config.toml
arch = "wide_resnet"
gain_aug_db = 6
win_length = 400
norm = "layernorm"
depths = [2, 4, 2]
kernel_size = 3
stem = "single"
init = "torch_default"
residual_init = "zero_last"
precondition_frequency = 16
max_precond_dim = 1536
merge_dims = false
max_steps = 7600
weight_decay = 0.1
Rows from block 4 of a small multi-label audio tagger, named by matrix and row number. Rows with one number belong to one channel. Each number is 128 + 32 x the weight over its row's rms, rounded and kept within 0 to 255. All counts start at 0. Numbers have three digits each.
After each channel's rows are labels from the 100 clips, of 14976, where the channel reaches its highest value: "responds to" is what is common among them. Only what is clearly more common there than usual is listed. The data: synthesized solo parts of chorales (CocoChorales).
# convs0: first 3x3 conv (model.blocks.4.convs.0.weight, 160x160x3x3, each kernel summed), inputs 0-159
# convs1: second 3x3 conv (model.blocks.4.convs.1.weight, 160x160x3x3, transposed, each kernel summed), outputs 0-159

convs0.118:160192152134110109128103112116165120114095102119159130096146107145140136092043152074086157164078165129150107147179149124141152167113131104138111200099089123077144115125204111105148108158102066157134147087117084101138160088155136137123070104130172098107086137121102111125163125116161143124086114181169093190129178146129166104079174147156100143152135167089079129170073133137147187113069157196095182146120110109113148106146113111125116028101147149155119168111184118124165176156135111
convs1.118:139116125166136087171146131055141144073084105147097087114112172103132125113111090146108127118167114139088107168095102124126131101161102150120112081136097171101169087147082118123153138158164191130210093177133196056159089157092141115183136118122136088103092100098165115106126100158083110126179160122135117084074145117106059126149086109130143172150061095134134078117076171110166150115132087091122132102121155052142132140157138139124174162138148148175130168143150175048086122143170163
responds to: violin; note G5; note G#5; note F5

convs0.24:100127133128134121140133211100129143078152157051110132108096172110050132161077053056092204078151148187170134121102131139115147119122126173177148132126092184090158176149148113172112114191140111145153106134155093136155122120182120255118079107097134098129123085177175111100121113130132119148180131133112127151145118097140135089119134079069100113150157105128113196138149097099095091115137144159113108171097119109105121131082160139089127126149123129093140130146104135103081131107138078
convs1.24:122149105196108115196119109116114111096122158114181156162135128125149121099086098093099160097124104168159106127145171185086189118146137082125144128157109061127117189122159116130151119094161133085106175112116107130056093151072090083039125112116150169127123105128136162128150103119114119115157085084133089106137209157183131087117149188130172096102142147102170137109114030083102177124177110141157118125052112119159117089102130175123162090164168124143120165174129103126101104158149126
responds to: cello; note A#3; note D4; note B3

convs0.33:165098126145129111069131139110162115130121088150097138145159123126130129172186093117128142142178160130132051116155061183161111127116095101077130101150111138117157142072150112158086255094132044126150092093117145102145125126126118111105151123174135084153154135158131128122151067172111146139169140254129123106097154143147137121099120151097109078126174116173165121100169150088155109158147133154130097072168114126151101147143131093113102094097115134108131103104149134164123172120138101
convs1.33:169134113110229070148122167165171144096142130158106123182106113166122154051125055127093117082144136046088134137103109153132145109132143103082108129127199107153138161161143126163104167127129162140135100153150112152090186146153115117115112117144046119137134099188132148143120137089124141113087071142162163116071142105153083108162163158177161138135182133101167084119080130128170067130107089092120128123179145118111141130137153130121155137116176098174126193134073113136101108128218169
responds to: note E5; note F#5; instrument: violin; note D#4

convs0.139:165128106199104099107074136112101147134086107141114129223201108096148117121084139096135092115112163149122088141128068171148135082168137111069108161155201127175109139143099096136154142109170096087156129124103103120135154113163118140084107141193122085154163117151114100158132135071109089105110151146120140082103131115090092112068140119132097131126122129137110103136148129107163138089255121122153148075139083127112081135085095113189143133126063114100093105078107082121137101113147081
convs1.139:085096131141197117125092153103123081109097119140129111255099092142169136062098106123146153078116145095102178092142124086081161111183162137104125129118160144123123089141140072144136154135116062164068087191160082137141188114213129107122163116111076098118165149179136123138067147113147125126129134160068162095092137101149118073163145110189118115126096154185160101118108111134162109126133165103132107118121119122128138106130147098104121131113098096118137108170130141137138088152134164
responds to: note D#4; clarinet; note C#4; note F4

convs0.61:128175109130191124149117167056097111183151150110132125116102104141104153162162153179094077151108105126180118084140105107104128116171127137169134132120175119174108069140157154139105161163134163140176147177170140153078118120113118125129224112195128074122147097129158182150135121147144161135152113082138127131117125108166152185161209122172087133159124114108131121134081088074121125100119160173107135164145123096049174164101167117117143149114196157097141171161131108184115138152093215
convs1.61:121106139154129087111131160175081165104132126165182156142115150169145041128124090115074110112119180091094147146153140093092125208087142129158082123130108154139162075133067097075165146118099094099115158106080075112175134136122075098135094171126124162126105159103111120150117134099137166142081140137183131137132092173165069065133107107107118176105117127114181141146147171186150108135108185110136090149178088149189144183175141115181096162156112147120148142126075094164143174142126060
responds to: trumpet; clarinet; note G5

convs0.99:106130096106143098114160105137165150115115084136074120170130153088124173081163168088117101100117146137090141163096125126147166139175161147063156140096077119092101130123188092106161150097178060149120131109102151109081170131058114132121080119107130081153131066094081102138113089126104160103128138128137195071119122071154181113127133062132068061132138109148100116142171129124117109116102093066136195141078143157172103135043103119139085124131095154122183124179093084120138090143088140
convs1.99:151111072084119127087118164182119131144129067187165155129140150163122115124135116110142135086119157191143154152099228095227110063110140125101135134074145098138149124127186163122169129137158127124111126080105118122100127185161119135106120125140073075128095166082134058123163102143131145119110105077147103106160123077176249125139099062131123133106134108107140091144109139092097102150168120102138168156127134181087066130106127135134170116124099092097100117127136085135121096182145156
responds to: note G#4; note A4; note F#4; oboe

convs0.124:152117090178195101129088145121115133068169132129137097149099126138102117099111076104075114109175120086160109155081085120119129110116116136129109134103113155103147137095142123141128094120111174085221172126113128165051119127187132111152163127061120142112099196150132147088080099067131130169120099136134174113128147084086144086186132135071124145095124163137126102118133103152105090179144172094184133115081081072148107108113085135123074159081130119087142230129083151085153173115153127
convs1.124:107096044110082157138158158137122133159122136125128129147188106141085106093126097130189142189075075202087101103148143150076110129108129089138170130138119072122118118096157079091121120048144097158142121085136136158140185090063088158090086095103146097093133129105129157120127127175130137122084077116121117110103142152136144078173120209142153110096182146105113138162128138110130109060147152092045087103110199121140120113134118163106112118135179050150138120112114183131111173102142150
responds to: cello; note E4; note D4

convs0.153:151105090116185114112114110076093142118111155131155105125116133100144209115118103087135115162142116185164071096108124104190114120107082123200107149100094159098140166104167116164155081112154137053150067139144149157146090222150061128114153062118073100121059090117123103125089134130085148111170099144173109082146105084156144146092146154109174145115124084129132175126096069111111130080092143181155138180141119101111158106137101185101109134158109145133148068157141065126139133139104112
convs1.153:102156048149117134107115126090118104147122167111053112131160102114141080164150106168139112160201142186161095094187084192124101147091106113154144177073144159148142172124092072136189114122151107129184155118121135144128127151096168099118112146093124116130090139141084170155106130108121089135168146073121087135102169106200144092079128161125188093077125138220121161134091116104103118113090194111200128103133149077084072094084146155144093092122106108141148139125127101138106132144143163
responds to: double bass; note A3

convs0.112:143096153155129143153137111162174128144129097144105107187147104147184237118167113165216105128107125104112119114038126196135182120088112124200156165129120154143108186099149110156087129119084144084094216133098109170199116169110139124061117116118144096108118129141151137152154096144126100128144161138094142130054148157115176138138150148133140142145114145126198139125147116129098115135091087131148119135153109092121177193137165108086124147136081141066099104162069131113108163086124140
convs1.112:123139128141153134115079176095098130089158105087193111109175117130085072093146150136143176170148131145105126082198199149116098158119057161078128163111163062104139224146180112160182149115141176098142151117145122136109175148162115104097179153141097164133112140124116102114188142133130113108159132118115161148155156075156112107131068195143119115096168108126134055157163098169126061083149080107131146083107143152071100124069108149113155113146131128142177171124149125124075148128123106
responds to: violin; note C5; note A#4

convs0.3:155163131107164108139097209149085130160151055136112148084076132119153166128173078132121130105096115151147118112152136123116145115096105185091101093101153100136166156133132140079130129060162173084133054138173100131091135164106156094194160135155104136116130108153153147121087155169088101163147124161087131144088148120118086196114105120143110053150126116145120137155107126104160153082174168107153085118137064123136153192186123149060170189141166162106117114159112132143083167041118148
convs1.3:162116059141120151108139072181152113166111082144132138137163140105111102127114170105212110123114128154152089190144132145085082152077147111101144120099140114139107150106119133072184159075214136121159105017109096145111128118099112066094110127126091084132083116118141114125081184118164121153193054109173161105103174117140125151113111162130101119174164140098154137190140083096149158092069142125139097107109159151118141151166133098139115108128194156118087140089154137094169116130077140
responds to: tuba; note C4; note B3; note B2

convs0.5:089179106115214154125152147108073102170135086215102152126066109084146104121141149181101130160106106179147105063127115077131101110139157178111130180146174155146107118174159146109074142123155138109189175164160105143080163118117131098132192120156177130152094106133133130051158146145106182142086114119156174204118118139134174158182138124103150133116157130152142130124163186098093138114118112127157089138107139115054152133117113171131206147155109091122099134113157130136084127085095166
convs1.5:145180102044119134078159165145174103133102130123142159123136173158149113151134136067151108094147102119106108179113139159121076166093153122103136080080067140163149046093116088097190143127128124085128126102103129124155118078146101123163114086132127131087166215126110139148094079134151099106181157123139160112153114144108127156142096130208113116104089167157108159157101133125165095103079125119144120113070107173161168094082140098139042140158111124113116166093105107121064198139103071
responds to: oboe; note F#5; trumpet

convs0.86:169090125139083092099101119193133116142180144100130098171118131086136166128129134103139145126116141144129078107083108168117073147187161160034118111145166097152113136127106151152163140157154151123128166148113082039109122150110164124162092100152091172137121132103221123104070062115097129157108167141105170075133132120119109166099062101174155107120152145117109112138080132084156211154132158181164191104162146158093141192141149162120146111137135163156145097100089095090105101129087105
convs1.86:111075142169068087135143099161141176115189103133116133108120125169116105120142157079144109108119134135138131131127108137163122132125154130179182060126127025110164143103083090143137138077124069116109099082176108141152143114115140104103118153177142171109138154138141092169179135113125146138141086126073175139092143163081129193124220116122128137118174172117140192168135116210077160136162112108112221176150101100120111138142140121124122140148073133127071090157112126204128111098127094
responds to: note C4; tuba; note G3; note A#3

convs0.12:157155100102115101083119119132133149127154103166076136098119148132093113098133092172170141100094134143114255128139171103123132081117117102156112078164125119166068117102114121124113117152146108187152121095148123128109112110090145134159152112138080094118110125113158126118111159150131080131144089076112126121159121071222255123162083064095112085135147153115126152141097104129095159131160089099137108128171130148104127130098133145089145160112123097121130119090098159039146145128127203
convs1.12:150113117115142135143182139127120099120126089163174165148138166169098119100097115136104179178099176193124157141120211163136104132076143110157154151096151101130160126149139166131129158122159119140152162099089112111104174143151140134158082087163096100113082151097066098120106103115144198107080116162130099142139122090185238174163099141136120133097087084135121108116150136093139079138143120102109203164153121111136105132153059088098076068147097200163120124142158079155065178133143144
responds to: note G#4; note F#4; note A#4

convs0.83:164122162099108112144098149194143151102155089124141172091136117117089073105168187111114188161123142116121165178150220155101134137153129108153168157144093111109149159151143161168137070117101193152090148112108079104176113106107079170131098179162136100127136117122146073135158111061169113101101138133126137118172103124074122121148110131169116131109157146091170124141164047119154085101145206167200120098108179117159114174108124127166165113163201101136134115092098166150151166104095095
convs1.83:082047134157199096178130085108127131153103112149096130117127106131116081128093130183102148113120124156121075172141109129113097122108153157156155074168153135147094117097090208084167208101146176183182159161121117138136147087147158149104092105072139147100145111159061167137138149148114110151146128093127134109137149123088182077109172124116126089153135116133163113104126074084136143129145055124122128131119124081111191123131088084143132159106206192159067115175128110105129110168062135
responds to: note C4; tuba; note A#3; note B3

convs0.91:110116144165241132128120052161072153126100181142103096133148104130129168141103084095126124133136147095088117096113108085150088122094182107130089188138093133066135187150079073122109137157121126169166102095144183142117135104080131105103160160133147113188182070123121128188127140156163141146195111140173092112187158145150125116093122185116109114124077133146073192140110110090189141102165160116131155083186131093166167117123146136114121080120134150179111140130133174116105119135168145
convs1.91:058212098135121055101119115117117168146127180108112075098075134068201129088139134159125080113116159099145147123136086118117150102160123163155117125101108160153112107142144086116127163146091085159180106158134121116098101136091095053109107076091098110125114113153140165125146165133120136131096183080059109144039132174147078162175109175049107136133128067137126116105134120130070098164173085135160102125116089156115124133102163138170120143104137074166185161159125100117089122115135142
responds to: note A#3; note G#3; bassoon

convs0.55:119155160122137119106191107136087080098117065114124102113114114155100138123116198139107161147191097172185154069121133180119172112155099083132148163140205101137096137176116131084172138139172156147124173113092192075127146125159141049154119133157165081169147145148073180130135196151120136161122116103115136144145136092093113104136184166152155150141212132087122167116189130154102155165143111080137157117162159101115115072112112087154078066113176129102132104154147147133109117170129166
convs1.55:117135208097099157114112148179173093114104139166125097121113162124107083118167056146152203104094143141123115134159127143100126123106134101199122120080089145106122151099096140173167147107091108066157204137132100124133114162143147164098125069154085068113105124112181148166173163097128139069080103118072146167168074156096140110095135164093137144121112147125139101121105091137113140101133142129168111169078089140181114207160186124151117174130106130171150102093145120167058069089118123
responds to: violin; note F#5; note D#5

convs0.107:178085107143140094118133161067132164104077197083125108140119106138170087105153079081064142170202128105081085110134098170149093128164131103135137080138141179112132101114154115138091156104111170114190085089127131144119112162135092150137110127137099148136165124138092075144125105142122135183141140096108086110090099101108141100121112160147116175135171127097117064122139074128153115140122145112059104146068084162189132103167038134190095157045144103119150150116121117140121091169104061
convs1.107:093095193163162115082121166085117152156075159110101140144079240119122188153129148116138104168129122112117145100171114079145129092145123136145112142133123128118123110122092104227157144106096097166098106163107106101104152122151174147132098108160155142153117125126074137117158108119085141117114174157179110090116059067129123098131110148109170084137134158144046166103122134165078192170069127161189131145118112176180079128127153137186121097094080129144116137125114108117180195113143129
responds to: trombone; note D#4

convs0.23:130206156127131121131105141103107146119135068222099125125126116086149132116160127171146095088158146099152098158058157115126147180106170096127134129134132148124123126114134166080157087153116115084138092100166133120091171092100119116151155161140112090102167149148164145067129131156097125164148137142158122175152137067128175140086212189124103101122121163129059151169090082149082159131161120126094110114096130150107151143165157148129179129127100106151163131074175095172160201063181208
convs1.23:161173124113159164115140114122121116084117134074110143120132102144096164183096105074175138113114127145111117160104104119082069177120103136145115121154113131141090054127130148103124142103192162123192064153189042124142067069084136113171160076154162113131132151091154109179122151146133182128128103139132091140067149096086123175134096184153115121100141085143183127117136128177145086124118160153114095128169146098166197082134095076164131145134150087151058142162125149081133127077127072
responds to: tuba; note C4; note D4

convs0.145:096121103150149125088088141103117101150193077109234165148164131152146112079154126089183148141180074117152128093105156177133160072116129102166111115080118153083140148072116113184156053118155200134137090155104085168191100144156189117159127162103149149078107130132110179078118162139127143168131177149130073112175171113115098114142112184139200102174118127100086161140130074111140186130161118161155150101152132096097110120175124085161145113099147122113123142127117133104109110128137096
convs1.145:173118121127097190084215148154137145150092208105107073107142146119115158148113084180128118177087101171157109095159176132112114145151127130142140177097159079100102196108131125136101155154140112068176145141149119101150158112148150128048114142103126135126082114104102136139143161075214122140124115088163135073138104130158141119096098189014158115089138157170116136080088071170115124088132165098165114121099118103178141125116161135116082123140134141163129170150150141127119078143125088
responds to: violin; note G5; note F5; note G#5

convs0.92:092146192105142120133134110137122103114161111131094086179077045120102150205113080233076117100155160163175147110106075065140096115080080130115139147102113128196141117115112131074118144137146090143162093145141119104127075103067173118088206133102112109125152098161111128132109153130167151163124175153093126178129115106120140138152162096114134121173120113091126145130089151102112135106134155141118112148160099074141156127106199083209108129118111133108071097117157088157092111075117175
convs1.92:089117168131149107061087133104082114147099112158084100124134118111113132086215129112141109158127149076083134197127124070124116149178164121146123169144126114168119139101163106147124145097180114157128102135141029159068129114120117112164131134219110099131091134161116170100113175158121113128092136123114154155106098158143152144064122098174111141118167089126100073117111158220142104163153203140093111132149149147160124150108094110151143184154119092075154139136088172114102169157144049
responds to: trombone; note D#4; note D4

convs0.31:141159150133219110126149156115111176088112165105116089122125143146052138191115156130145106107140120140102137151079130161161161118135123110176034111155113120155102095166124139174156093132131127110165146114067115142099145096133159079108167118142147123211125147158047140163105148123159099116143108134098161183189128131167112149090110181154139141186191126189129133118123181129177108110129170089119072159147095182115128150141101106099207154177099111096066122126128124092096166160120124
convs1.31:119178122100124159142111103098093089119145075112069132144103123132107139060126146176074180129093146139130106100160140074089083146095121073169153112119149223235100156096102106129146190088122162132150148156136147127068083056143135103178108121060144126114147132077096164112136157121108172105145112122088128073111091130123171126210117192130161081131109169140135159161133091140119132099140134110134106085075148110174101138099190147137084137130100157125105150113127144156082119153127120
responds to: oboe; note G#4; trombone

convs0.0:078130094097151202136126105109081115127144088103194152123151125187094095078162141174149140102151136108122205140184135131144123075101073118205177144124112113168158123066130118142135221114108097128082143184134156158113103091099087144133167116154123119116154111135116179160138115112129065145093126188118079123159125129097090141118165116132090176096132096171255120120086118131084138089080134106133100135142171139114090161170115140111124137148104084120131100114158132135125108161145086
convs1.0:141099190160188129129092165121159149093108097176160108210136092175146124071079104100115149098149093073145162098118154129090129099155125109080069170143134104163090114089144116168121150125102136119058095219146093128164169129187120110118146115109089113105187156181098152159096136137131114109112107162148148123121109072144116117113084030215178097098139155156144142132093097216168083126092143119123120122142146108083142113127137091111130151112141149134163074110126129143145125139144146
responds to: note D#4; note F4

convs0.150:112088098110127097089121092103144111115133206149102163096095104144176087106208113150172067128181144173108126057155108168141078088126129106082112143161115124149102124191176110116159221155124144141119060148131127120150093107136148110075143124118152174091150100150083065184112169156122149090159125139109128111139145207146170090101108158154112144161069152124156157153118128139186113131056143127176126122103150157143114133125128102117172113099124137083098207088170140143157122130131163
convs1.150:127157096136201080067120147119109130064136147158138151108122137100078125055103070122102156103115116111114171147113145147119127173123198140149140128141138160062167114151099111180110206136082088108160140134097120140049186095163163151105094139122141101140125140136120114143120121160144118129063140092173144149113124128111150118202144123139099113140141124135139134106078161095112120163172198162094100115105118193181150141153204104124075171165107100121087139134173150133157102162225112
responds to: note D#4; trombone; note D4; note F4

convs0.151:130128114105178100150082127154128158139138121153156105121125096173096117114129092115100072190175123073144133205152094176150097177155145139116070105149126155107118166132082120157140125181127127153144131139105130146166104135131148112104132085199110097109075101135149137155108175070128149170048194136150177167101130105080165179125159199151089144136133147151157036151118075168133150163170110123125118151094055148054149170172124146102129122135084157163109105144108140115116158083131169
convs1.151:099140149129126121105147112076116124116105150096130159068123140108099163145063127072064140089092134072136101043136148113106137161114101105125199134053087128124138126104183115105156145050109110155173099139100151106108131180143115168131150187161160103097091137135097133198160117152115117120172109118132122112067156131158091097104161080087159145151075142129114097117130129155082181083073162102086109088189138162187076118123133099117087165110098077164148143150125092135146168090108170
responds to: trombone; note E4; note D4; note D#4

convs0.87:105139116114107091123144096097074141168134170161173163134099066143099100129130159120091152084143125121140169235106125128129112139180201168127138144120123151121151086145148156141166119121118141124110113105086134133119124129100126098139186145119123145100199099144158115181098071156125187116081119123136144147134092144121121145164096170177108163104170158124092192144074110105150130058173166111057159148107123092166174100109096112200150139120195121135133110158068052151163100193112124
convs1.87:118133156099105148075124161201082147082085161144104131127137122148128147108020154142121085153092150115114132121130135086112167130125109137146141147154161077087119119121095101104108124163145082154139125177190124120133157103128100141146122162162143145145119138118095096064092147117183144110120110112147112099093150164129167133106146132103156126147125118113115161128069208109125107176113146104139081085218124172155162209214165133068092148150116176065113112118171214099166146145105151
responds to: trombone; note D4; note E4

convs0.140:218151137125126134076162115179097134108158160101133047127168152037170091078096140166158146080148147097110151128144116167110173164122160109164126141165113159136092142149100121154144141117101107133213173077144137096081150113107110122114146158119142107115156160143092098213103124109133117117085150130154154143163125069112162117114192209139073140111095161091109120133127145147170074090113115122108076134091128202121163156111162076154164107142096147132103159099133101090124163127171155
convs1.140:078092207150131117155103119082150166100099149112076141105076072154148091102151144130089115100099107113142120116126159085134087150124088105155156154106127169131155097117151121129101103105155129125153187141174199085111166119137104187227070068103160076075102132106134127105092099150157193169143106110127104175116056144108111132188090201144150103130141136123116098148142119063079117134182129085167110137099129108151138150126075172129110132145118134124121198116106192110127122092098121
responds to: violin; note F#5

convs0.17:093161110112111156093116135139122170114154079142056177162179127115158128109162181061135158122099117112109134158128113092140162176161125146159193121124141117116158135134132132112096123095124144127125101073113130161156119118138113117137125120121087108196171127092139092154091095080108085150183155134140110148111096140102151133099116096125123103168144137186189136125203117117080060129068078214151122150154137116155140158093106107189128227198149116163162093152157094086093116058097096
convs1.17:161094034079105157121112124138149116130137074127128108122169125071121099159167152136171127141124092130187125120131106114150127114133114109052122102094099075126130122139165094151167157124106151152107156125127084175101176093150130129135105121167142108160160201131159185136100138108134087116152068102139139132141140107113141131136119171162124112120127141120084149135134063183181059077157109104190116217061122046132118082140099103090176119109109118059068130150143111144107164193134082
responds to: tuba; note F#3; note F3; note A3

convs0.141:141166150104133136069081118128103163214143152104113110103140157074097098138118152178097128158136072148123102096105151113164089117144131096138097115162124110175118138130073135132105138067116088053090127125136188148180164136101119156063138120128080149177129091121111149070105031081125169192104135074153126163114153101102128124121067173122120137163176117149146109123160147066154110101142154128162162110124143191141080082143116158103118087105153107102131101156114054126101057094110139
convs1.141:111119159101142146175142100086087126122159140114081116144157121130133102134126166150157160186159142144117160097125108111131142180144102117198104088134129139170155170091144085169153183114147141124137122141117076156052108122156149158097079167162182101186122102141101169066170106122143171160142125140114094127114180125127125082072060187157148057119155117191138150177145128096157149140110111155099148107195103150117145162094117109189108096076046150103072121102083122120072134105160084
responds to: trombone; note D4; note E4; note F#4

convs0.25:141102178142167103129108131092136100152122140139080110121131125056044211133109119145118168084149105124121107145172128098114172185125130136127164155130117173157106123094153062085142124112157154119170174131100119116101124079118129109158139062137081125121127200156148153123118159127105151106193072134117132125057151096114095186103149143116097139141105144145080125107136105157122156218105122141067119119076146122118146158122205181149151140130138169117112094094175140095081106083048184
convs1.25:165190118116078128120183125127097103117120145127113140126078039119168127122120156080156134169072127135119153204117101124092116099106127129110062132105141137103126057129117119092102115104129089106100100052161104084125111141077087128131125130146166097141135173117106102135131104143112142140164136087095112131127164129152109138102090194239073156167162165125096170120126162142138175126118128094125137060107157065114201144145119149178145173138140143173127119137050155131112163074127070
responds to: violin; note D5; note E5; note C5

convs0.14:127084116116092145065133133059175124078092102109078137140142109131092208122132097107123103130119070088101077116111123170146099140106097060076101129087119110138178129063114165109130232166095135117118178095150151154206120135096111125143106125094129124152179099114195139103133145113147133092110102172104120127118161150078130148159164126167111126159168130105167133113093124119108255186117096176107153151132150132131111113137128121189114086146091109133150156148130117130133149096094103
convs1.14:117084100125205089113133177134150120123123088090145083147097099103081094123173110116159146108127112102113111132117107152122153105122148072185166117090112152082172177078191148086090164172136082122118131122162097155138158159141131113187094151118094143067110128129125104135093133070074145116149137189151111158148133110114135147162134187116064147190107184087153095082130087137152138139150059147105111083196141063178094140109093103161106083150116087156199105168107116133098172132144138
responds to: cello; note D#3; note A3; note A#3

convs0.121:104120078123123128172074149131128168124118111103155107177110113165166139122100182106137119168217113101091104097089103171105110109108083132139080187130115099162146133144143087157102211125161075133184162229132137073155140112178125123094146128166127111130127127161188104200144138120125158145103114177190088116147075155123104126113111106080147128121142110103174122137183140154127082092183068107174159145177079134164175104137111128162151103133084089072085142107151147147143122133129123
convs1.121:170157126129207188130156156115115135140089127145166108124156144130100180142184070137116127105146154112128114116186165109113160168174097126119107142138159177099131088099158113163150153115103138109092199157116080167099145157126133152047111123114097148105109136123132149091193130124156119092130130166156095097082102158194134120128138209166150149115165132093175151144130074088133072151082170128158159173115100181081088151139147119121082161128111164226170160141112089144107083168162164
responds to: note E5; note F#5; flute; note D#5

convs0.22:097174095093152150063090157130113106168084115140139147166174185178134115130121130111153107115181144098075211138111115070097063101158069131192137123087130070057142115130165128129087120103099103122121148162132193178130148136127071098102112121143130114119119114122118139133177135107170136126158119096142149112106131146124128123218168122115105086126140096122173148081154095112079097114205169078133147111119126120126105171113103053150089128138096052098065095149158136179134137165125134
convs1.22:074060095157158133147153113141149120079200134121143153158147085190114148090080114095161094093132157113123153117121127127109117120145126111178180082120110082119169156097103102135117133128170086121119054105193100141164158101160139093070166122118098141126120145166129125181110150130129123137148103113116136139095094088113100150149215107142139132158125145160146169184149134210091094189140177131143255126146121139106128121106128128150095157119098140123081121202102087132119092087164152
responds to: note C4; note G3; tuba; note A3

convs0.43:092117163107148090102076124108127138178158164061122134147145162140095125118142097156073116081134089144172118129112138097150114073126181114126089093156178131078154081157114167230075136116111124103073084145054102140151119149116172176042130152143189124159166067109119079038116091093163125216130119120165120131113121094145125142146129153168094136163160131152146160063097101135124141136115133073112145131143073104133112167123110144083140109106126126164120091144105112108100117129130165
convs1.43:074107127123167166121144090140122148163119127130115153124107179136122126103172104153163133169165098141124175189079093078163143177109198121137116165174109068037138113133111137158125116070135101155107049145146084103091078094105175125060108137175116141148142113149190106126102150140101135184076188126136163130168200151106179140049124056149140118109153142170132131100095092136143118135141149109091122099143164180149115129100117135145131137194126147106145112123056172109150098119133132
responds to: trumpet; note G#5; note G5; note A5

convs0.69:133197138106150157095117192157184145100069126187084114139109120146179129121164134116149144132152129131119111151116138161104137123119162105116124086117170117104108123255135135085113143161129069169173092162130107046137109129137153096136107153149120112096107130174108087151109134092139158158053158186091104105195169120138168131115162089095130128099099141146181162147095122141141089144162155162123160065119071141102104089107157138130145099119111118093073103102126105087122130099157120
convs1.69:089091102114210118139109075120060159112141151155129120126137095137107112153122142162095118110088200164169147119146109123136081141145142139122192098145129162091148123117146136184211144089144103139099176155107153126119084097153123156087139147119107108093162090139099113232080167133138176158120139096183133204116120161148139145194153204092114140156158096090140103146128125120134148107128110107150131130075117159149192180173162140131140160098095133123141193089111100106125071190167140
responds to: note E5; note D#5; note D#4; note D4

convs0.2:137109154147089059112109143199136156147159082101109132148109090145128121146108104139150170102255210147161070105098144147151152150133180125057129133118090109131123104115084088122156082112152087127131127126131140122181128115083121099121146168111131067146091121068158134105136115132114118113126116163118122099099124071140152134122115071159130112105179116135084116170115087117153149086070083134147167155113125137083105158119145162091165111161166122117143103101084114180119155086139106
convs1.2:110150190135077098130171171132141121139163096121120182102160119181135099130153064169153084108235105182134084140146135143179101154135115130120191179099119129134150120117121098099220159129083136185122131097113095136239117131094193150108104133180085085106073101137060200140142122141181134119092140144074136106153170119146164122109115121091180116081115150167142111123152109151120115153103158123144142166105097132129134160159105123118105156148142130108171130101134136162126132128128066
responds to: note G4; note F4; note F#4; trombone

convs0.108:155137094071099135126117089196095180089089074129128111136121167120114042156158179150099158120077165110076102188130196144081190121121151148124097075131080106154127143142123118099143125152136184067156088086129173169140088124149117134104092118156191118161144100147116150141202183141138130086159109124140163174120109142112116115106121217145167102096119157134106141175132105188142101143146111133167136085156125149113143110117072135140133144127129131159145081139058192126154169113075122
convs1.108:152070097143180154117103154120116096164184173088119103089124089107135179159104115165105120200164097176157102084110080157106156137118115104099130165120115194149110162102131135149157181119117161174201176121113096125159165091104120102102115153092148140153165134128094157138137202153116160109169092166102109145095183119075164102148145177043155134124155092107123104183132086091127113082169113157142103110138147140145122124134152095089182065137110154101078137154120175078136061164096143
responds to: tuba; note A#3; note C#4

convs0.134:110092087151088203196106131183126139119146124107128168127108113135128180155149169132238095169145115127105163177172161166116120164151124089147127151117093108122089176194088084137108102114128106158170085116135134068115153098110148118110185076121137070086158181105125144127212134116102109186116143086104085109078162140126128124130152187166091136171142146110143109166125110186158151186115128154155181158160089095072162145136106136139151100093145162142106136177137127136130177117145148
convs1.134:116114097118182156170167144108076151123133138145159091060121118130090070190130095111139115112141129075157135126098149147113119142121130176134138086112078150095138163162120122067185087151102119110218182138102138167109170172152121151181083132195138151143092135116126096159114181077161081163193076063122157140177098098140094162104102111152146156112085138117099087087103073140084127074137154141107091069109150076130102125192088130072122129097126111128145091082112125107128137094134120
responds to: tuba; note C4; note A4

convs0.88:156110162141112115167155074166113118126131102079132159075148121113136093103115124088102071150091121104149121170078118112067127102091183099103124128117130072135127095105121103159087128158096074143123143149099172071132145087129097099150100130174144151255125073113110133132127118212105097120131145066106129109122107125156078134117129139163131130095151116138107123122111143099197072120093112161109138083140103124164117156118091100136104140157163161141136106106083134112181124122100141
convs1.88:133164047025137101146118073126134091140127113094118134128134137135111132139086121173110130182142123132126158136146124153096127114129131121116137138126107117135073103136085083141096143106108136121165168110103167154143102089130167087079112135147154139255151133129144145122132152131141132124169127057117088155091131126151119129166126235100175120098150173206134136129128092130134105153120089118158134112150131150130135140150139094120160110120113116125076095154124179124144107130085130
responds to: tuba; note A#3; note E3; note A3